config.toml
input = "log_mel"
targets = ["voice"]
activation = "relu6"
depths = [2, 5, 5]
stem = "deep"
widths = [40, 64, 120]
mixing = "cutmix"
residual_init = "zero_last"
beta1 = 0.8
eps = 1e-08
weight_decay = 0.0
Rows from block 9, named by matrix and row number. Rows with one number belong to one channel. Each number is 128 + 24 x the weight over the matrix's rms, rounded and kept within 0 to 255. All counts start at 0. Numbers have three digits each.
# convs0: expand pointwise conv (model.blocks.9.convs.0.weight, 480x120x1x1), inputs 0-119
# convs1: depthwise 5x5 conv (model.blocks.9.convs.1.weight, 480x1x5x5), a 5x5 kernel
# convs2: project pointwise conv (model.blocks.9.convs.2.weight, 120x480x1x1, transposed), outputs 0-119
convs0.152:126115130120131133121119118139127127120126113134106108114139134130146105121130138134142151126127130132098153117137133097126146119136129130149125138133141118134132123133114131111137133136126111131117132147118101134101170147126144162119139132141122124154143116131133118148145147151127142120114118124115117125117148136139124138138123143137121121121140126149161112
convs0.153:098109145126102108141157153157143129120140121118153129158191144121076133097137137098124094128174081078143100120147133108164107142135127168104141141109125092148100109107112143156100118104140165110135147088108127141070075102163097140126123144128140107082139160122104152120141169051117097129109107146159145142166140090106168135129095112151148149107131106122100113
convs0.154:109146130137134098192138112097116125160135145107131138128125112124112162144144130118134085161123138115162092155107081164097107150103128142106120117122135136114124112109156125126139137098140150109136140123143156114158096141093111065140140108131116145105133142113112139085114092124126115113159151118125167099114113133116141123139145108089126110156117121107114162
convs0.155:132133124131123147120135136136131130114107109148140105116110128135142110118128127121143158119134125127139142105116122120124143133135133125123119129142136124128116161150119129143143137126137107135113143133120123154125129119147148137111126126115147129146112141125127134133111152135141144139101119131121100135118137130128143119124133133149136135119132114138141108
convs0.156:164135141147108160098132153132148129106112083106134135132118158142142120116116110170170142099140132143104138119114162121133138105175127122170110143141139125116126160160115117121145119164139110162123103139139126123095157126156160175116110168138161139165118115169147125164146122142144139133128133127107088149134138154173113111088126172169140146124105147154143122
convs0.157:148105152183055130121137160115148083141118064104143148136139164113134132121089125159136148131118138131141143131143167116127095108189068146125079132133134128140114143115088135166106131178159112139121111126132115152115140128181133161110057166142169112142089130154149138155129117135148156134110132109127113159168155130143103133074100166156158153094109121145148123
convs0.158:137149085129204136155103134121113161106101188127111123102120124122093133118133125099116124139132110103115124129136102170117132153115161110128137089141142125107141137144155119127153095092142181139130141149141176151147102102071117095128160123093124154123143133085087125093101130133167133103153143082168130092101089117094152091163128065108093127172172145108122143
convs0.159:138063131126140067132185135118157145133128151107162112139137137124165091122166159088127113130122145090164125115116142130143083144109144160051122115133116096139092118108123150126106129126127147117129173027073116124140124120132108114113146086118140092081133163114130168109114108102126124205161116140145120165176111090098164144150133107139132126126100113074039158
convs0.160:123077129123160100147153132118146129129133177108155128134131140134135113126174154070127121136140124098171106117139141147137039176113158152051122126089114114121117113125122149124096127121114152108111149095097144141107103110129099105113146093124145104093115169105101170103162115103116105212145125145147130148154120102091154132165137090138119115143117128060077173
convs0.161:139088113132160100115146131136161122113136163088143110118112148126141085128173158055134156123111128100175125109108156122134072169119156141035131118113132121133107129141128147120108136125113139114101173103072118151119129127115115128119156050104138117123126158090115166105144117131136132234150109130158130149130103108093143135162157106142140126118111104084093155
convs0.162:138119168142099110151163130124138079137120088098156104181136128141144119131133133137123112143101158124139124125137152104154113115147099160119124161118096128169110138088119157150112152178141102141164130108125096116137130134171133157138082125157141095124098141150166163165134122139104133141118118168111142174151167135139138163105129177149149142106087114137122114
convs0.163:162131100094155105118131136107119143100142172086137135100081118083112113153214136082115151110090151112142118116090123162107107127107199111101135088123144139124134160167148150099155143143124172130137150122095157129153139116104136102126163092107125102122148137114129142075130083145152136135153166103139093127126098111111140105136165120114112118121104133082117169
convs0.164:141118124127155093142144145094142174147115155146160156140143156154154164115141123106137116129172108064159122142079106141137094134127165157079128136136112070127116134136124139123126088100117158104144176089116140127135076113115151090130163119120157098084119138128127141115096142098107132187180135153130119140201117073077181125147111121134103114174101157095042156
convs0.165:138139084110132144118117184110093195109147119131112173098138155083108144127110091133150120098159080132116119173113144173109140130146152102135134134148150139096180133148167109103128103142147179129115104135138126114098106109116117127114138142126147160114159100146113098120136136103145123123143138098173123096151080129136131091070125128119073107123134204130131117
convs0.166:182101110161125150128145158117154140115106109121125145137138183130133122113116100152188133129120134143107118130164169133121097115230125114133073129152144136109109182137112109119138095147182127168113107119103120156137138103149148141084145140115155132142095127154147116140113122133174159141114125117158104149160132141138120090093096162150143159132120122128143151
convs0.167:152116134140135100140173120121153151177116137124200135174104119162144139137135154113123151165151148090180145115124115143142114129119144177077126140137099079120091141109119165149112131112127131101135139054122143128166120113142145103119143089141154077102103157144155171116109112126117156159137128161127129164175129094099128127146132136143141130133094132117056141
convs0.168:112152140103146096105108125128099120111185151129089111137154095130118119156154155133063069125123148139113078132159122110136146113073136125144153140128095119153141074131157146123160125126077116133166122142135149064120149150113130134179127130159052121113162072131164117140131088118090093108157149178126133110112128129123120181151143113135101059145137159109136165
convs0.169:142139092137163135172094110080091148142130180122118151108092088100124150147149126109138120149132143117165105150099103178102118153114160120111143123127134144120158141131165127107130148104126144110142147151142154118174089130055085051152149103133117149120135126113112107078137114149120117128193164133112162085119065125095151114138145090079097127155106130121135167
convs0.170:108142134117119133106122129162128114118121126156144123138108115130160128133113135141135160107133121140130161119114112108111143128130124104120139146145132117137115155133111134136129142130141094119119131136110095133125159144130151145122131112141125126138135119114137119147118160155122134129108109119104129137111150138136136112151154120128144129115140116150128101
convs0.171:148156116151110143134088129091097137152103109137108155129112153122127159146066088165147136134139132170115137155115109132088124101153109102145093137128142158114154150124146094144124126149144138130141082171174143124130115152121127116118099151128133155150111108170132101130119114157134156088136154113127148092139112173147091123077098144118122130149126130165148129
convs0.172:117171144120116137112122058141136140184121127142122132137085102175170152154099118174120150116163162148117176124084097129097178110097126125130144171145089120121140155106139117143174153111127095125160139134165118117159143162130155113146111095166122143133130121135164113142096140193078130102140113156054150118107124149143128130191141144126134130154120145160134123
convs0.173:153122135043136102112136155118126129088182143096118122136139119097131115140172148118110142103121132131125126136119146121137126095104166108143168139129113116162138113144140143118175113163060111118155132108076133086094154120125132146134150131143094115120201102125154150131139103121114111134137149159129087132132135131135121148106111137132108096105111163100113131
convs0.174:090104146081104103140177149170137094082152121103149103167146128095111078097151143107101096118133117093118103110166117084173105111120130137116157151135103092166099092102113162159129157130096131111152146103097110127100115115174139145145112131146124082096162125105144174137127147105122102125099113129157112138132149111103148151134112113168146125076123117116111096
convs0.175:169092112147148109158150140122135118108131148043142131114087146083170102125155124098118145123075132118174110133108144139112036157117155113064131113114147142140110114123121149114121170162122132104145133113078104121160129110133104125110149068106142115117149153140126157100138073158149125159141146110139115124131129134117139103130165147133134116077045133096120139
convs0.176:137086151127121099153175128131146110133125137098163123184142139141120117112138160102130112130136118083151117096157146119174064126120126177062138145081093088163106117095097160148103149118126138096143162084106112128114095096161121138136107111155129092079135174137128189129138133089110115151118121148116125178141145069092168151141118136145147128114109115102067134
convs0.177:127121123141113170092133163138147137141082097162132145112118180143159135116094090150212137116146108126130144133106117139114122124165117102129098122185145126101112195141116105141122113126175127122091129126124110183151135125150163133065110128105174143153111124128118120146085169140166179132122117095136121136146132143130140087120132141131146174127152129169144123
convs0.178:110202141133113144167068100080053123152120122161081163119126111143111172195112118147125072164127131164128110171115099148076154139119100115149140141122117143117180107110167105141130131112129136120152096185177144108142115166105112110163116143153101170140120093143131093119110138126103103067159143143122155082110107179153114132132114121077108123198146128135147129
convs0.179:153116123116110164074127142136150114102119095132135111125126154149116105088130128156131147104145124125089142125125144105135142104141109106148119122164133121124117172160106128137147096145131119175098120124123109176119150110165148161072128136109164120161128114114141123159118163128156191138087114129135076147129142139146108137121128145158155184114163146150151110
convs0.180:105121155113100112151164115154141110124129106129156107177150160138098133105148145105125115133187098083150121109149124110166081120124123164107147151097093073159094102091106157161105141114118145085144156107127107139103088075156130137124096125119145089075133134120100156147133163064104101142107104141117122165148171063080185144145108139150142139120124129131066102
convs0.181:136147130100142099151103147110081160120156147112093148117152118122077140152129118139094084129156121149088068150167119137117126102109134125149141138110132130127169099129167118107143107115096148161142113134155194096122124135109127112146132154141114136099151096127142110109126100090129092092163176134128120109149105126137109126129100113122087092156133169103118189
convs0.182:133115108158140132136119073094119138181118154131137149118079116127126160154114108128152136180137160142194131121095126177128129205115117145122120109097151159111132136115112099130085173103156150099116121121144151126157085133101096076143135128120123142145105148145092113074147103120124142128142135120097173116120099143151104094127124113112136111141101095114144140
convs0.183:144112125147121131121139134130166128152066094128157139143137233151110114072103118130141122134179105109122123133165147144132098125168128138117084128130124108120101133118100125169120065121167142115134137102147152181133090078154158129077104148101222115112081157136135124124103152113150146140108111127141123146159133111113134115107094162164162185148148123124119123
convs0.184:120153116131115149122100113131128143166103103139100146096107101168144142161077080172136140122150147168116141136106110134106180127124105117171118145141125141092137140118153100132128126092158115163118093166156130131149137169127150112124113142133129162161109115156155094144084137149107145105133128131110132114148108175162085109134123144104132136152133151165170124
convs0.185:149137085120170144132120137121125155125120151126127147100125127114126114128138121120148140117148099130117135122103116151114135142125155106132131107130145133108147144147140108103154126128133140121138129148134131122147124114100117110119147131089126142129140128124096124098135118142155134122133124098146115101117103137118148102115140113132111120135139146123114121
convs0.186:146110120101160129126132142109115153104164179084127144130148145041100115130149123114128117115127099138128104143134170159124087139105160106113126129109143135118147106153124118079129118140102175097118120111093149111092119114092102115136175127122120138101178125123111139079172098087135101138154171113147112115138115122129143124103115119122110090097115163064112158
convs0.187:141103131129088108134169145153157117111135107118151109164149148126122102089137129122125130136116128120128127114154163081171087120157122154128110132112136095147092123124086145150106126170117118138116123087103123131089151103182151188120124159116148089106119134146137163170150149108146131152110124126145108181156159111127126137098094160178151143103119123133116112
convs0.188:130188109112146109152115102104108161170127140127125156130101096160150168162103116125115121128140155117158136144084029159096123124109143137108130142149116114103126140106158110110151134098138130129179129132175140114204109122100151071156134105139115134104125127110149116115070127155089124106173135143093141105129090118094140109164140121107110110190108167124109141
convs0.189:065121162085106103138172134177132108115152114105159124195160142120119123115142143120094098143162109104136101108160130100171114113113114192123136151121104102142107097081121132178093119124106147105127137096128112126085096122174113148133099148144125102092155132123134160141130159080113090115095097138150149155159164106117137165127109125138157118101126129129113115
convs0.190:180104105172133157120130141129147148137099110110125145119135161140124128116110088142172133138118140140133133129138164137131108127224121130138014115143147131093120181157128104117123118147170113171101092124131134163112134106135133138085149154105166147157071129151126104123141120119165144141119135112141115133149114145154099086096079143134140159141115116135139143
convs0.191:123139150112112119099141181136138129105137084142124152152168158143117118106123132154128097057165120128107099144121130104133140087134127147130141157174109100150127119128131133160143096144131147177142106097148113113094125120156140164119103179150136105132160120153141145159089164098112128119110135145128089133193129127152139151024086141150118118103158163139129102
convs0.192:115132129116137160094125132159143118121116121151133109115103133127171104131123131118141170103117121110131174104121108107137139139118128090124153138151139118126110167144107131131141141139121118098112139139094087138131152133141147138120122099112131131148122136101126125129108146166139153136126094124105119121095136131130150116144156128143137132090138120155131103
convs0.193:121136141107111136104127213122109140095151112134099153136192146094076124132123117148124112068156082138103097158131143124117149102138134112170138131153136126136148115138148117118146083144130145157128114139138122107065115120131136151125121157123139131126171091119109103136127138066141113102138146116146099099148136154135127136060099121124098121127140217141135125
convs0.194:107128093129147145133131120131110158118112166151129137124122123131094138110123131101126128132156090108113136121130083162105150158120140104114128085169145130086124133136134107136129111073133162125123155125158169143153099094094120087126139116097125139121132156075088111093097157112151131114126122090150138094083084112086153094146141054104121148150193137135126119
convs0.195:110111144108116088149156122132132099117151137091130111141128111098142116126148170106098118129119145116148107113131143117139099139121134164102154140107120127151119084101142180129106173147108125107162132110098103111128139137145097133131119100152131089098133139135136179129131117112110104149129112139126132141129139108108144145138165126119121119079087097125110108
convs0.196:105127123118124134098131119150133130124122130150127130134109122133156133135114125131148144110138117125135149106110100120125151123134136113127135148138122125139120153130126126137140142115123116114100123141120107139126147130135132135120123110134128135134143122119132124141116146136118142141117108120118115138127140126138129125135133126118131142118128139146135106
convs0.197:120100142123126100130159122144157108119140138112146096149120137119149102125151162100115123129107116125145119102151141087163104135118150152104137129093097130182099104109099171106094143131112129116114147102090106133104133133136106167110136126128131079122141161121139161128153135111108109155116123172143121161130134120115138157139137135148138125098105099109115125
convs0.198:072125192090115134128145088142163119140117123151153111170152146169134127082119152128137132127188073096118143110123096124162144142115097130127140181118078063164113130118064145155114107089107134106109183124134120139109111131125136131144110147158126112110145150126122138123130174100078128136109106147121141148132156095103160166181126111126171131150155135131123125
convs0.199:163086115135149106123144158115146128107152142077129123107083121105164107146170135093140140119064180132193117136108167133140074156137150131071135119117148141136108113133137145102109162163115124131127115113061089123137157137118106134117156069117132110148123142134148174128141096158138131175133124118144132139141122149134114131115168135135116109093048112107134141
convs0.200:137134126117135149111132115139137123110126118142140116119116134149137112129136135123144157106129120119120154115108119114139148125119125125115135123145117108139133150139123134135130125120118111133122147136122109144144136120130135130115125113112131131133121133110127134133123142149136152144111120137122131124108145117123135117148136132134137133128135133139136119
convs1.152:129136110114104107096066060122121135107115135122135133133115130129146131117
convs1.153:149119133104107155117124119131095101119093083092097103096083080091101093110
convs1.154:130125121133118097089080097081133133119108092149157127128116150128119106110
convs1.155:133101133115124124119131126131110074070107133103126121115121123122133124141
convs1.156:003063061061044123111105117124133123109121125121135120138122138119123138150
convs1.157:086152158162146082120143123102109148165167138124148138127124144139154160156
convs1.158:098104098102130120106144146126076103126135143086099131146150042112138102117
convs1.159:114105123102107142157142134142116150150122123138166178118106127140149091082
convs1.160:137113147120122114126094115141128115106121147143112139145124131174187123091
convs1.161:131127135125126134124088131123106104106131147166129144134113117178185112109
convs1.162:165125097109138158140106128116152132095103099165120120108106154154137115098
convs1.163:123113113140121138123133121131145165143125092172150153154116084101107112096
convs1.164:133091105116121129114130120145141113149129114134159186121111127142156104091
convs1.165:175147166144143101095115115124156130158128127157138135134102087088128119070
convs1.166:109135155140127115106103090125113123094115120080089090141121135145142149125
convs1.167:127147169180134105143112147109156138098109151175111109099113128135101143126
convs1.168:142135143150171151145142148156183149149153135139155139147140102088088122113
convs1.169:151123103104113138086133116110121101132166114113077086136130127095102125152
convs1.170:134127142140143144133117117145077075087071094131123115139117135124123159145
convs1.171:125143122128115149142105103119160141159112062136124124115101106113124104098
convs1.172:166142135143139159157122155136170152120135151151158121125159174168134138180
convs1.173:114142169154118158146162131133126164171135128114112133118104116142140152146
convs1.174:137146134115092109096131117080117116149133101167208171126124130145162133102
convs1.175:161153165163141127099105093114126106132123073108099125087125158148155142112
convs1.176:140139129156172127135138143150125100112109078118104107125098108096129082062
convs1.177:132161131099138112123105098096106097093126083093108098138134142145128136122
convs1.178:135126123145138153146140147160155154165160197127146115133137136141125099148
convs1.179:058075064093076085108102119102104098125139144129118115113124111127127102103
convs1.180:145126147137148135133162146151088112140102082122120130101105095101143113057
convs1.181:085100106086105079083079091075152129137125101131106144116111110112151152152
convs1.182:099118135177165100087162165109110130142106110131134151118101100133133122111
convs1.183:078091110111098114113105132112140133140131133158138155148098091069078091122
convs1.184:076086074093080113112127109118124127130128102152127098114114128082093129140
convs1.185:073102113075097123125137129122093083127108117114129122108102130110134142113
convs1.186:117178232141106131132125122117130110130138120153130127123128112139123108129
convs1.187:105094115119123084110115101097124088107124108095109118114111110103098111092
convs1.188:151151153139163136147143112138166165146137139157167129102154181164141137147
convs1.189:132136110142115123153140127111109155156124107105155150151103117151174157133
convs1.190:129125137126099095066125123118076077133133107101105083116117157151119134155
convs1.191:136128115121124109116125115117133124122148105130134129143134170186223186156
convs1.192:143152062069141073102139131126130112099125116135134115155167144140112130119
convs1.193:112093093104103130165138125154112164151128134128109132149097179166150135134
convs1.194:094109099102136085133125115140079110116142144072147122143146036098128106126
convs1.195:121123141121142134126125124129127117103100112142145150104117173166125121103
convs1.196:131071063114099128128124131125119130108125130127133147122127127115115117128
convs1.197:118140117130122107131141146092100140140146114097137127099129063071073130162
convs1.198:146130148153152141139157157156088125100116105101094095112136111108116093114
convs1.199:172150132119108134121110120120146102106150143131129113128102140169161115059
convs1.200:130110130077125129131115065113123130128129128134113137132139111128101111115
convs2.152:149126129131128129127125132137124133135136132132127127134135133126139120120132123115133120128120122130136136134121123132129133108126133138132124135116124121125130120135122128126137118125134127117131127130118127128133121129131127131127133124130128130136132130126125131141128128131121125123136119124134126127125124133130125122114150124125135128138124121124130125
convs2.153:128135127119128127130123139130122129139126136130122130125114131131134134131123127131133123134125135126125128133125136134136133122131130128119129127122125130125129122124121127130124115131135129117121128130124136132137129130132130126119134120136128132127128136140135132127123125124132127122127127134121135133128121128124127131128116130134132129133113115134120127
convs2.154:131125137136144149154110115119133109137108113115121118118132120142099131123113166116103153121134118146125108119139131124140126113138133140148130132126146118140129139129132161119117140124109143134134121105125108119125126123108129137122117119128145159136140136122117158142117136143122113124108146140142131126124142141136126143134107113138114146117132137109135146
convs2.155:149119134121121120110119138143118134128138127137132139127114117126135121127127130126140110140120117118134138136118131135131124115130128125132119138132117139127129110137119137138130112125130124124119121118119131134134135130134125120130127131111119136117132142113118135123127107115141145116137119130123130130115122115125128127118124126130133122135144111137125115
convs2.156:104133119096092066060168133140142135119139173176167106155112114163173133166183081200197087178095165061081164114092103134133080159078077081069166099121098171106108088155136087123112138155175098159097181171130187148144157188138117105142169076146118096069098087187150086093156105087172159141150123094100120119114131070052189097190111169114123130155145109194058090
convs2.157:126106165085147164184109096082116090098166092089098084102148108089080163100116129091131130080131081160184099123118126057138162067108165182167183164145124111079139108127126131125213182084162189127094102087119104159134072092113089175155092135087149132161095170096073144180100117191162119119109139119160168124192183169159103097124140083117126103093095145082167171
convs2.158:108124138093117111133100123123085122105178152131100120129050089136177121102128120099180074150122123156206174146055164114106182094096154116174137155162118109115167069126116134132126088114176133103123099114120174175100128097153149141165128187084190136129065171104104140139095109084155187088141110106139128150127133156156095103121079141152148084176087111157151094
convs2.159:134080101121106143113106124148107148133127168126099151114177132116116100099134136133114121123173121150106141125175105163167129151116104131149148106124130119147159156126086145146138150131105102143109112107144147138164142122159149087142151111139150159148132145139140151099142116148129141150168123135115126159142094163141119147155151150151153113128161120129150110
convs2.160:122183107138129103106173143156117145136117134146165142152118127116139088135151107186102116125127186078080150135138116172105064165142104095069115093133126139161120132140120113126091144151113073172128157185133145133099183181133143082109131123170108099060120070165175084082114134066131171156148111148084119130091097078086175143120109164153134131150140128162072115
convs2.161:122181114147127104079171132170111143140121149148164157162120144110152070121153105191116098139133177085060160143145107178118058166136106094056105097140119135159128123162108118128089140145110072168107165173109158141102198184136162076116136116161112099056122073164176088078127118056143176149161095150080098136086098068071180149116113165163138129152159131161071114
convs2.162:112131142109117152116106117120090130111160137099097132127150092116114100081123132101137110112133113173131132149160069123152152108100126137137171160134124110126158117144102134137162148110152142140129081095107117171145124084144122119163132135103151144137102160098105140136162124154153129118141119126139114150131135159151098117122155115145144083109146111100160138
convs2.163:116181174182162119070136078132112079171131112156124119178094074082169060075097109125148081184164065160103178139093156114117094152155172104129090151224108088086121030181145132107074173097093125178131096148090147153109144079119212126219091150079108135122124114083127106119054094105160207157131126111144039119118154136156105074128125106158115110124196171124152140
convs2.164:149107068137077157126110140163085165099118178115103164087198111090118100095135140147112122126193127142100138160194101190183142181124094166143141076122162112180169151075063153184146161178106091106143117102133146144200120134194162065131176087168126164160137137149180146061133084150096121153186091180101125188179063146119132181144190174192179113131132108127130101
convs2.165:121111131093093119128116131140100143091177158117088128127131077130130119065156094119169100106143103157154132146148130108119166090078100146150179153143111110102153094112101097135162138110182132090123087093102145204155124096162135127183150154106150099124081179101108136119131103133150135091154109109143135150134130168136097101120137136130160077133131102140133113
convs2.166:143163164193167127095111080144097088165136115159105138135107119090151094081075148110146099155162089165110156157126148137157114134159179130146096136170135090130142079160122159115100163109109120148124095120091138158110147092123169120187089165104118158141148134069130142111076092124118175156129110141155071144116141144167090124102104098158120119135185174115145141
convs2.167:111123164067140087125150090066164094147166104189148064173146095200079198141171082122175150110135085132129094074079124078081121089078148090131192184139072186072098099157169076102166170101179183143068134140162101147151089102090062176160116104071149094108119131106061092183146134155192125145107188061176164071146180149127124076183151096068086122089180144147107155
convs2.168:142116112109095142132089144160080154101151167126080160104098117097167114085137151129115099124124136152160160167124150152150132127122111157152126110148154094145177126109105145150135097148129093096123097090121154156106155114165155107150150161142145164139082159130151162104099106103103157104148090147112133170115099153134110147107112152156162086179114095153148097
convs2.169:101145103080106142172116145129128144109129145099132126122123131126140142137138133133132141109119163114161127133116111131107159125118113151139178099088129135146135155110119140129144097170142126113144147128130140116138134139139111124118143119143127130126091139170141140133149138118125118114131122136098153150167121136123144147130145154131135122123062100127123120
convs2.170:137140121135132137109124129138124128133118118128122127127125122135129128128131137123125113141118118131116134135128132135130123117151130115131121127131124126138127120131131136125124132124126123129131122138121134127120138136124128131126128147122119127121133129117127132128114127113132133125125123132130127129119126124128130132117130126132128138127139133134134130
convs2.171:151132122114102108133126150153111143114158167152110142135091124105178126123135118129148084123116130141143171145108148133129129116129112135134130127157130107115140095121109126156118086121144096122116118142135166140130161130157150118139161138111131129123101138126118134104110109099127160140152092113104127137072115140133116111104096156146162102164149100172133084
convs2.172:168110126127123122122130131163152137169097140144145147124150132153112116126094146105114153118104097117109111133153095149143130118135117117121105130113124144144113164131126136120159103142096129116120130136103140115162138132133111102107141096135116131130172118112107130129171112171122090121157118123146137116099109124125129150137126115122132143154169116130099109
convs2.173:141099122126102138104096123163084139102158158113071150103146092097139092081127131121136091127143103165128158164148106148152135120094128146160156142156138094138175089118088143155146140132138120118123075077090165178159148104175164103172150150107147146140101178102120152099134105143124160114180095134130109169134101176141091130113134135158164080161146106127149112
convs2.174:094100149092139143134116083114110107141144118089114118114149108149086123111133148102133129111128114146156098124143053122132159086093148142153163173122118133131149122153121136106161160138149167133119111107085129144165121109121093128150102144090137147127121153102088149153145159167162129103138140122153122139170138147145108122141133112132124112126089110101141162
convs2.175:144124119068104102121107176160099167106187135133105162125109129113139110110127127125154078090142123148165149164133108127122157050097110138143189150144113140092155099121102112156162095096175122116100104120117155160146148125136089120161156163087147121101097180117068143146149123108148161120165107100116142141075107122126115107087112135132171093154164054143127096
convs2.176:107098124132131138069103113147113122150111116130117148120169094148116077102098140114136108164128099141083130148178055139159132137113135105121132142115125133131144111149091145117140158142116129125112105120050127144191144113135137100152124124109127146132167148106108145129199133151135132095150138127129068144147123140126117130145154122155128139132162130106120132
convs2.177:154160150188171132088115095148103087166117101178112147132106136106160097093083157099120086184152083156110158163102154137147095116186172119146077148170139108155145086165122162117099156098083119134148082118096150148107139097116166120168083162092115158136167140078115144114092090127125171124133115146157086140099134135151101143093131090158125123140165163121155139
convs2.178:135095094143106168126078150166070171115126145090079172089145105106121101080111157108098108118119125161130137177165121157173144136127108172149129106104153098159179136111072162159146117161104101091129098085094120156128155113171140090148146130142144170151114177127142171115129119143100130078161099149098103184136083160143106151095144149176184093166126084113158120
convs2.179:121117107079079092119116152136123164099160163130124133106133115121133129126174119166173112106119130107118137127134104136131124135083082147102162111130128125123135108107107122151160127138171114130095146115147147149133144133146125104143163102125142124102098133154129138118137113117133137131149121129122141137129113117095153133148128153145157102132139089151099119
convs2.180:126102124126126132093113127134114128127148129128106130119128120125143109113121128108154096143123110146136141143147097129148143099110131128143132141128132113126144101139109132134141131131143130109107098105092140152141133114141132118144132148103137135120134148110107145122144119123139144116140120126139110144111122150135116120120119127145141115144137116129136120
convs2.181:150147145177146122095110112145101108146126124141107147149092093103167078091101161116132091177133091160123165162114171138150111134163152123145080147164143082135148078154111183118087136110105121133135086127078153148112148093130194121177104158094106165135135130100126136114087101107116164130136112136139069145097139133160097118108106117173121116147143140127153117
convs2.182:114139163076141093139170138098168123127153113136164105165140139148082152149146085150157152095103132100103103090136129093088109132087102099095172150111079168074087137148161078091127135134165128145118151165158104129141133149079083156114127100123119074107118108137110085141144140111156107134104166086139155081109157100102151090143171118084101135074169135135093146
convs2.183:171109130152114044076150128158113125141136152213141151136070147110192099123153105152178087171150123123111173171080177141129061132129130099114100114180137113133139087136110122130113101090136099118084103165119205143100167162145164109140136174136169120068134105110124117101098066086120156135152088128102104141093115106123119124099082137144139111180159129182108082
convs2.184:143117127112122093102124117143112132131142140143131132128111130132159111119140123134163107145122122131124141134109130140146099110105120125111124139148121125124142103136117126132122124123153119133102120126100156152118146132126131119147127136119128130102132130124113127116132104119140131146144114120133125139095122117117124122119088128141131115150157114151125107
convs2.185:119122124117128127111130149136120137121126125132134139133122119134138127135130135135129110121114132119114136139154121136130138138136126120104130137118127132135132113143113134135119122133126113128136139135117129130142153141131143121119135128126116130108122127132120118124153127092132132116141124131114115131099125105119152126101130143134134130128139106131100121
convs2.186:107108129107104127123115117143096139104163138098103137131146078146121107080131091097156114124142099163150119143138108123130157095091124140163177152125106117108161094123097101136168144126160134111110083091106119194162134095159125113182145146089145108129103176097105138128147134154149119092160117108148131147136120171146079106130131133130155093137138094113143130
convs2.187:126121119143126128097132119135133130133116127136131134121138131136128117133119127128137123152138121113110133135137100132135121138121134121117118131118125136135129120130118130129122141138109131126115143132117130122145133131128137123126132125129118126126139123135125130127148127133133128130133127139127117135135128126112141134133134132131131133137134134128113132
convs2.188:121089103124103134073122135175123154160117140131144169114175100160110078129118156129134130138102099113077129152187059182174131135107110106108145127092122156160134137155094158130150144158098093141113140134060147137191163131156127063138158096121105155116155122124112140103204133154144126103182109147109094141120087117098142164147148154156143137150166102125096109
convs2.189:088112162104155138116118088113116084153130120108119114125145115135099108107115135122131126132131110142126104117134081119140132124095147128131159172142118132127140114165123142101138165135149140155123119123100138145151146121119125121144097131100132142129113134110107139125124145150174141108135141111139116134145150129138125111146133118133121122124124146117135156
convs2.190:156170159175162129116124104147100098150149119184107133141086129070184115087098148107132079156156091166134168157087196119125095129168168130134097145189137090117139069144125157120082140079111111136147089136117168158084145094115183135175097168114125150129127126083134124115046077113118190137135108120148090135097147136159099111096087095151126106149176160135159125
convs2.191:115133136162145137111137118122136112137115123127140130145140112135121124132112129122122127142122126131115116124141128133135134145137139125118122134126118118121120119142126137115109142124110127134129135136119125126134122126125145125137111126119118135140135120126131117138144132131135124130125133129131093130133130129127130121121141120124117142115139144120128138
convs2.192:121132140140150119112124111128124108148125112114132126138134123125124105117118126129138126149137117144116122128142122128142120142122144118121120139147124121119126110158122134118116147137119132153135120126109133139129126115124134116143102131121139136114147123114134127137127132130143134117131130134143105127123136126132127117149127122139121123128143143115126138
convs2.193:132118134177146158101095119151098112147115110130102153118139124101123085097088167104090106164146101161103143156160119154164125149171151136136101141143153085146151106148107166127096152131077121134130102102096120144134137102138177108144104129105120156160154149095126150120127122141127141124138117156132074157139127145160118135111150119164140117131155139100161136
convs2.194:116128145100132098113115104134096113139157130153111118137070095161170110105129112108181060150120109146157171148085139111107153099099156096148140157158107127120148076141114130119112119114172142109114112121118173169126130104140140135165116170084161132115117153107102137140112111103177185093156114093151120143116138146149106106132090118146137102179126125150140104
convs2.195:132126123128127132129120130138123131133133128125126137125129119125119114125124129134122124118132143126125134127130128139142113130128128132131129133126130131131137126127120129132109126123127124142132127129128131133126136124134126127134132127130132134128127131131123131119134124126130122126134124134126127132119118124134129133115126124139133127140140116129130126
convs2.196:131127130126126113114132141136127128127129127126138134139126124121151120136140128136135111137132131116121139132121132132130118121135123115123126129129118132129129118136121123134125123135136110123124130136126142130131128135131128120129129136126126125116115125136117118128132117110127130124135117120123114131111120121120140121115126139132129126131132123140112122
convs2.197:133117134112115116140122123130130132116127131121125119134146114141131145115134124122138149125112103140147108117110119112134127105119124136131140122117114125113121140118127124121139128123132137109138123127116144117161119130129110127138131119130129127130127131133111123141147117149142117113127141116138145116152139143136120123152125120114122138125120129122132126
convs2.198:092151110087091082104163179145142155089130173168157123147075128136198144166177088175170082169111167073123184128092113120091093160117070092084138083115105167101101107132137089136110067168152073164130176166175202122088177180135123124107165094150131099081096107190149094086172128074141178130139104122081160120094122068063192113150082173112138145178107111176081071
convs2.199:154162088121088102097129189193082184083170181168102200103096166060167085102164133171125074123181172127094193191123162188128064145139083105116114081171185095165167107103084142188101085124138053129126114147173156167077194163180189065128172152154161127098091119149157132051073086064103195142199063158071128165058063105112146166071094176182190080162162103191101072
convs2.200:136126129141130144127123127126130125135116124130122129127125124129132121131125143128120131130133125132124125136137129127137124132144132126136113131114132126144129131129130135127125131128110128124128119127121123118135131132119130121119121134131122128131144128125127137129139135129122118125124130132134127125128124129128126135125133119133126140127121126126135127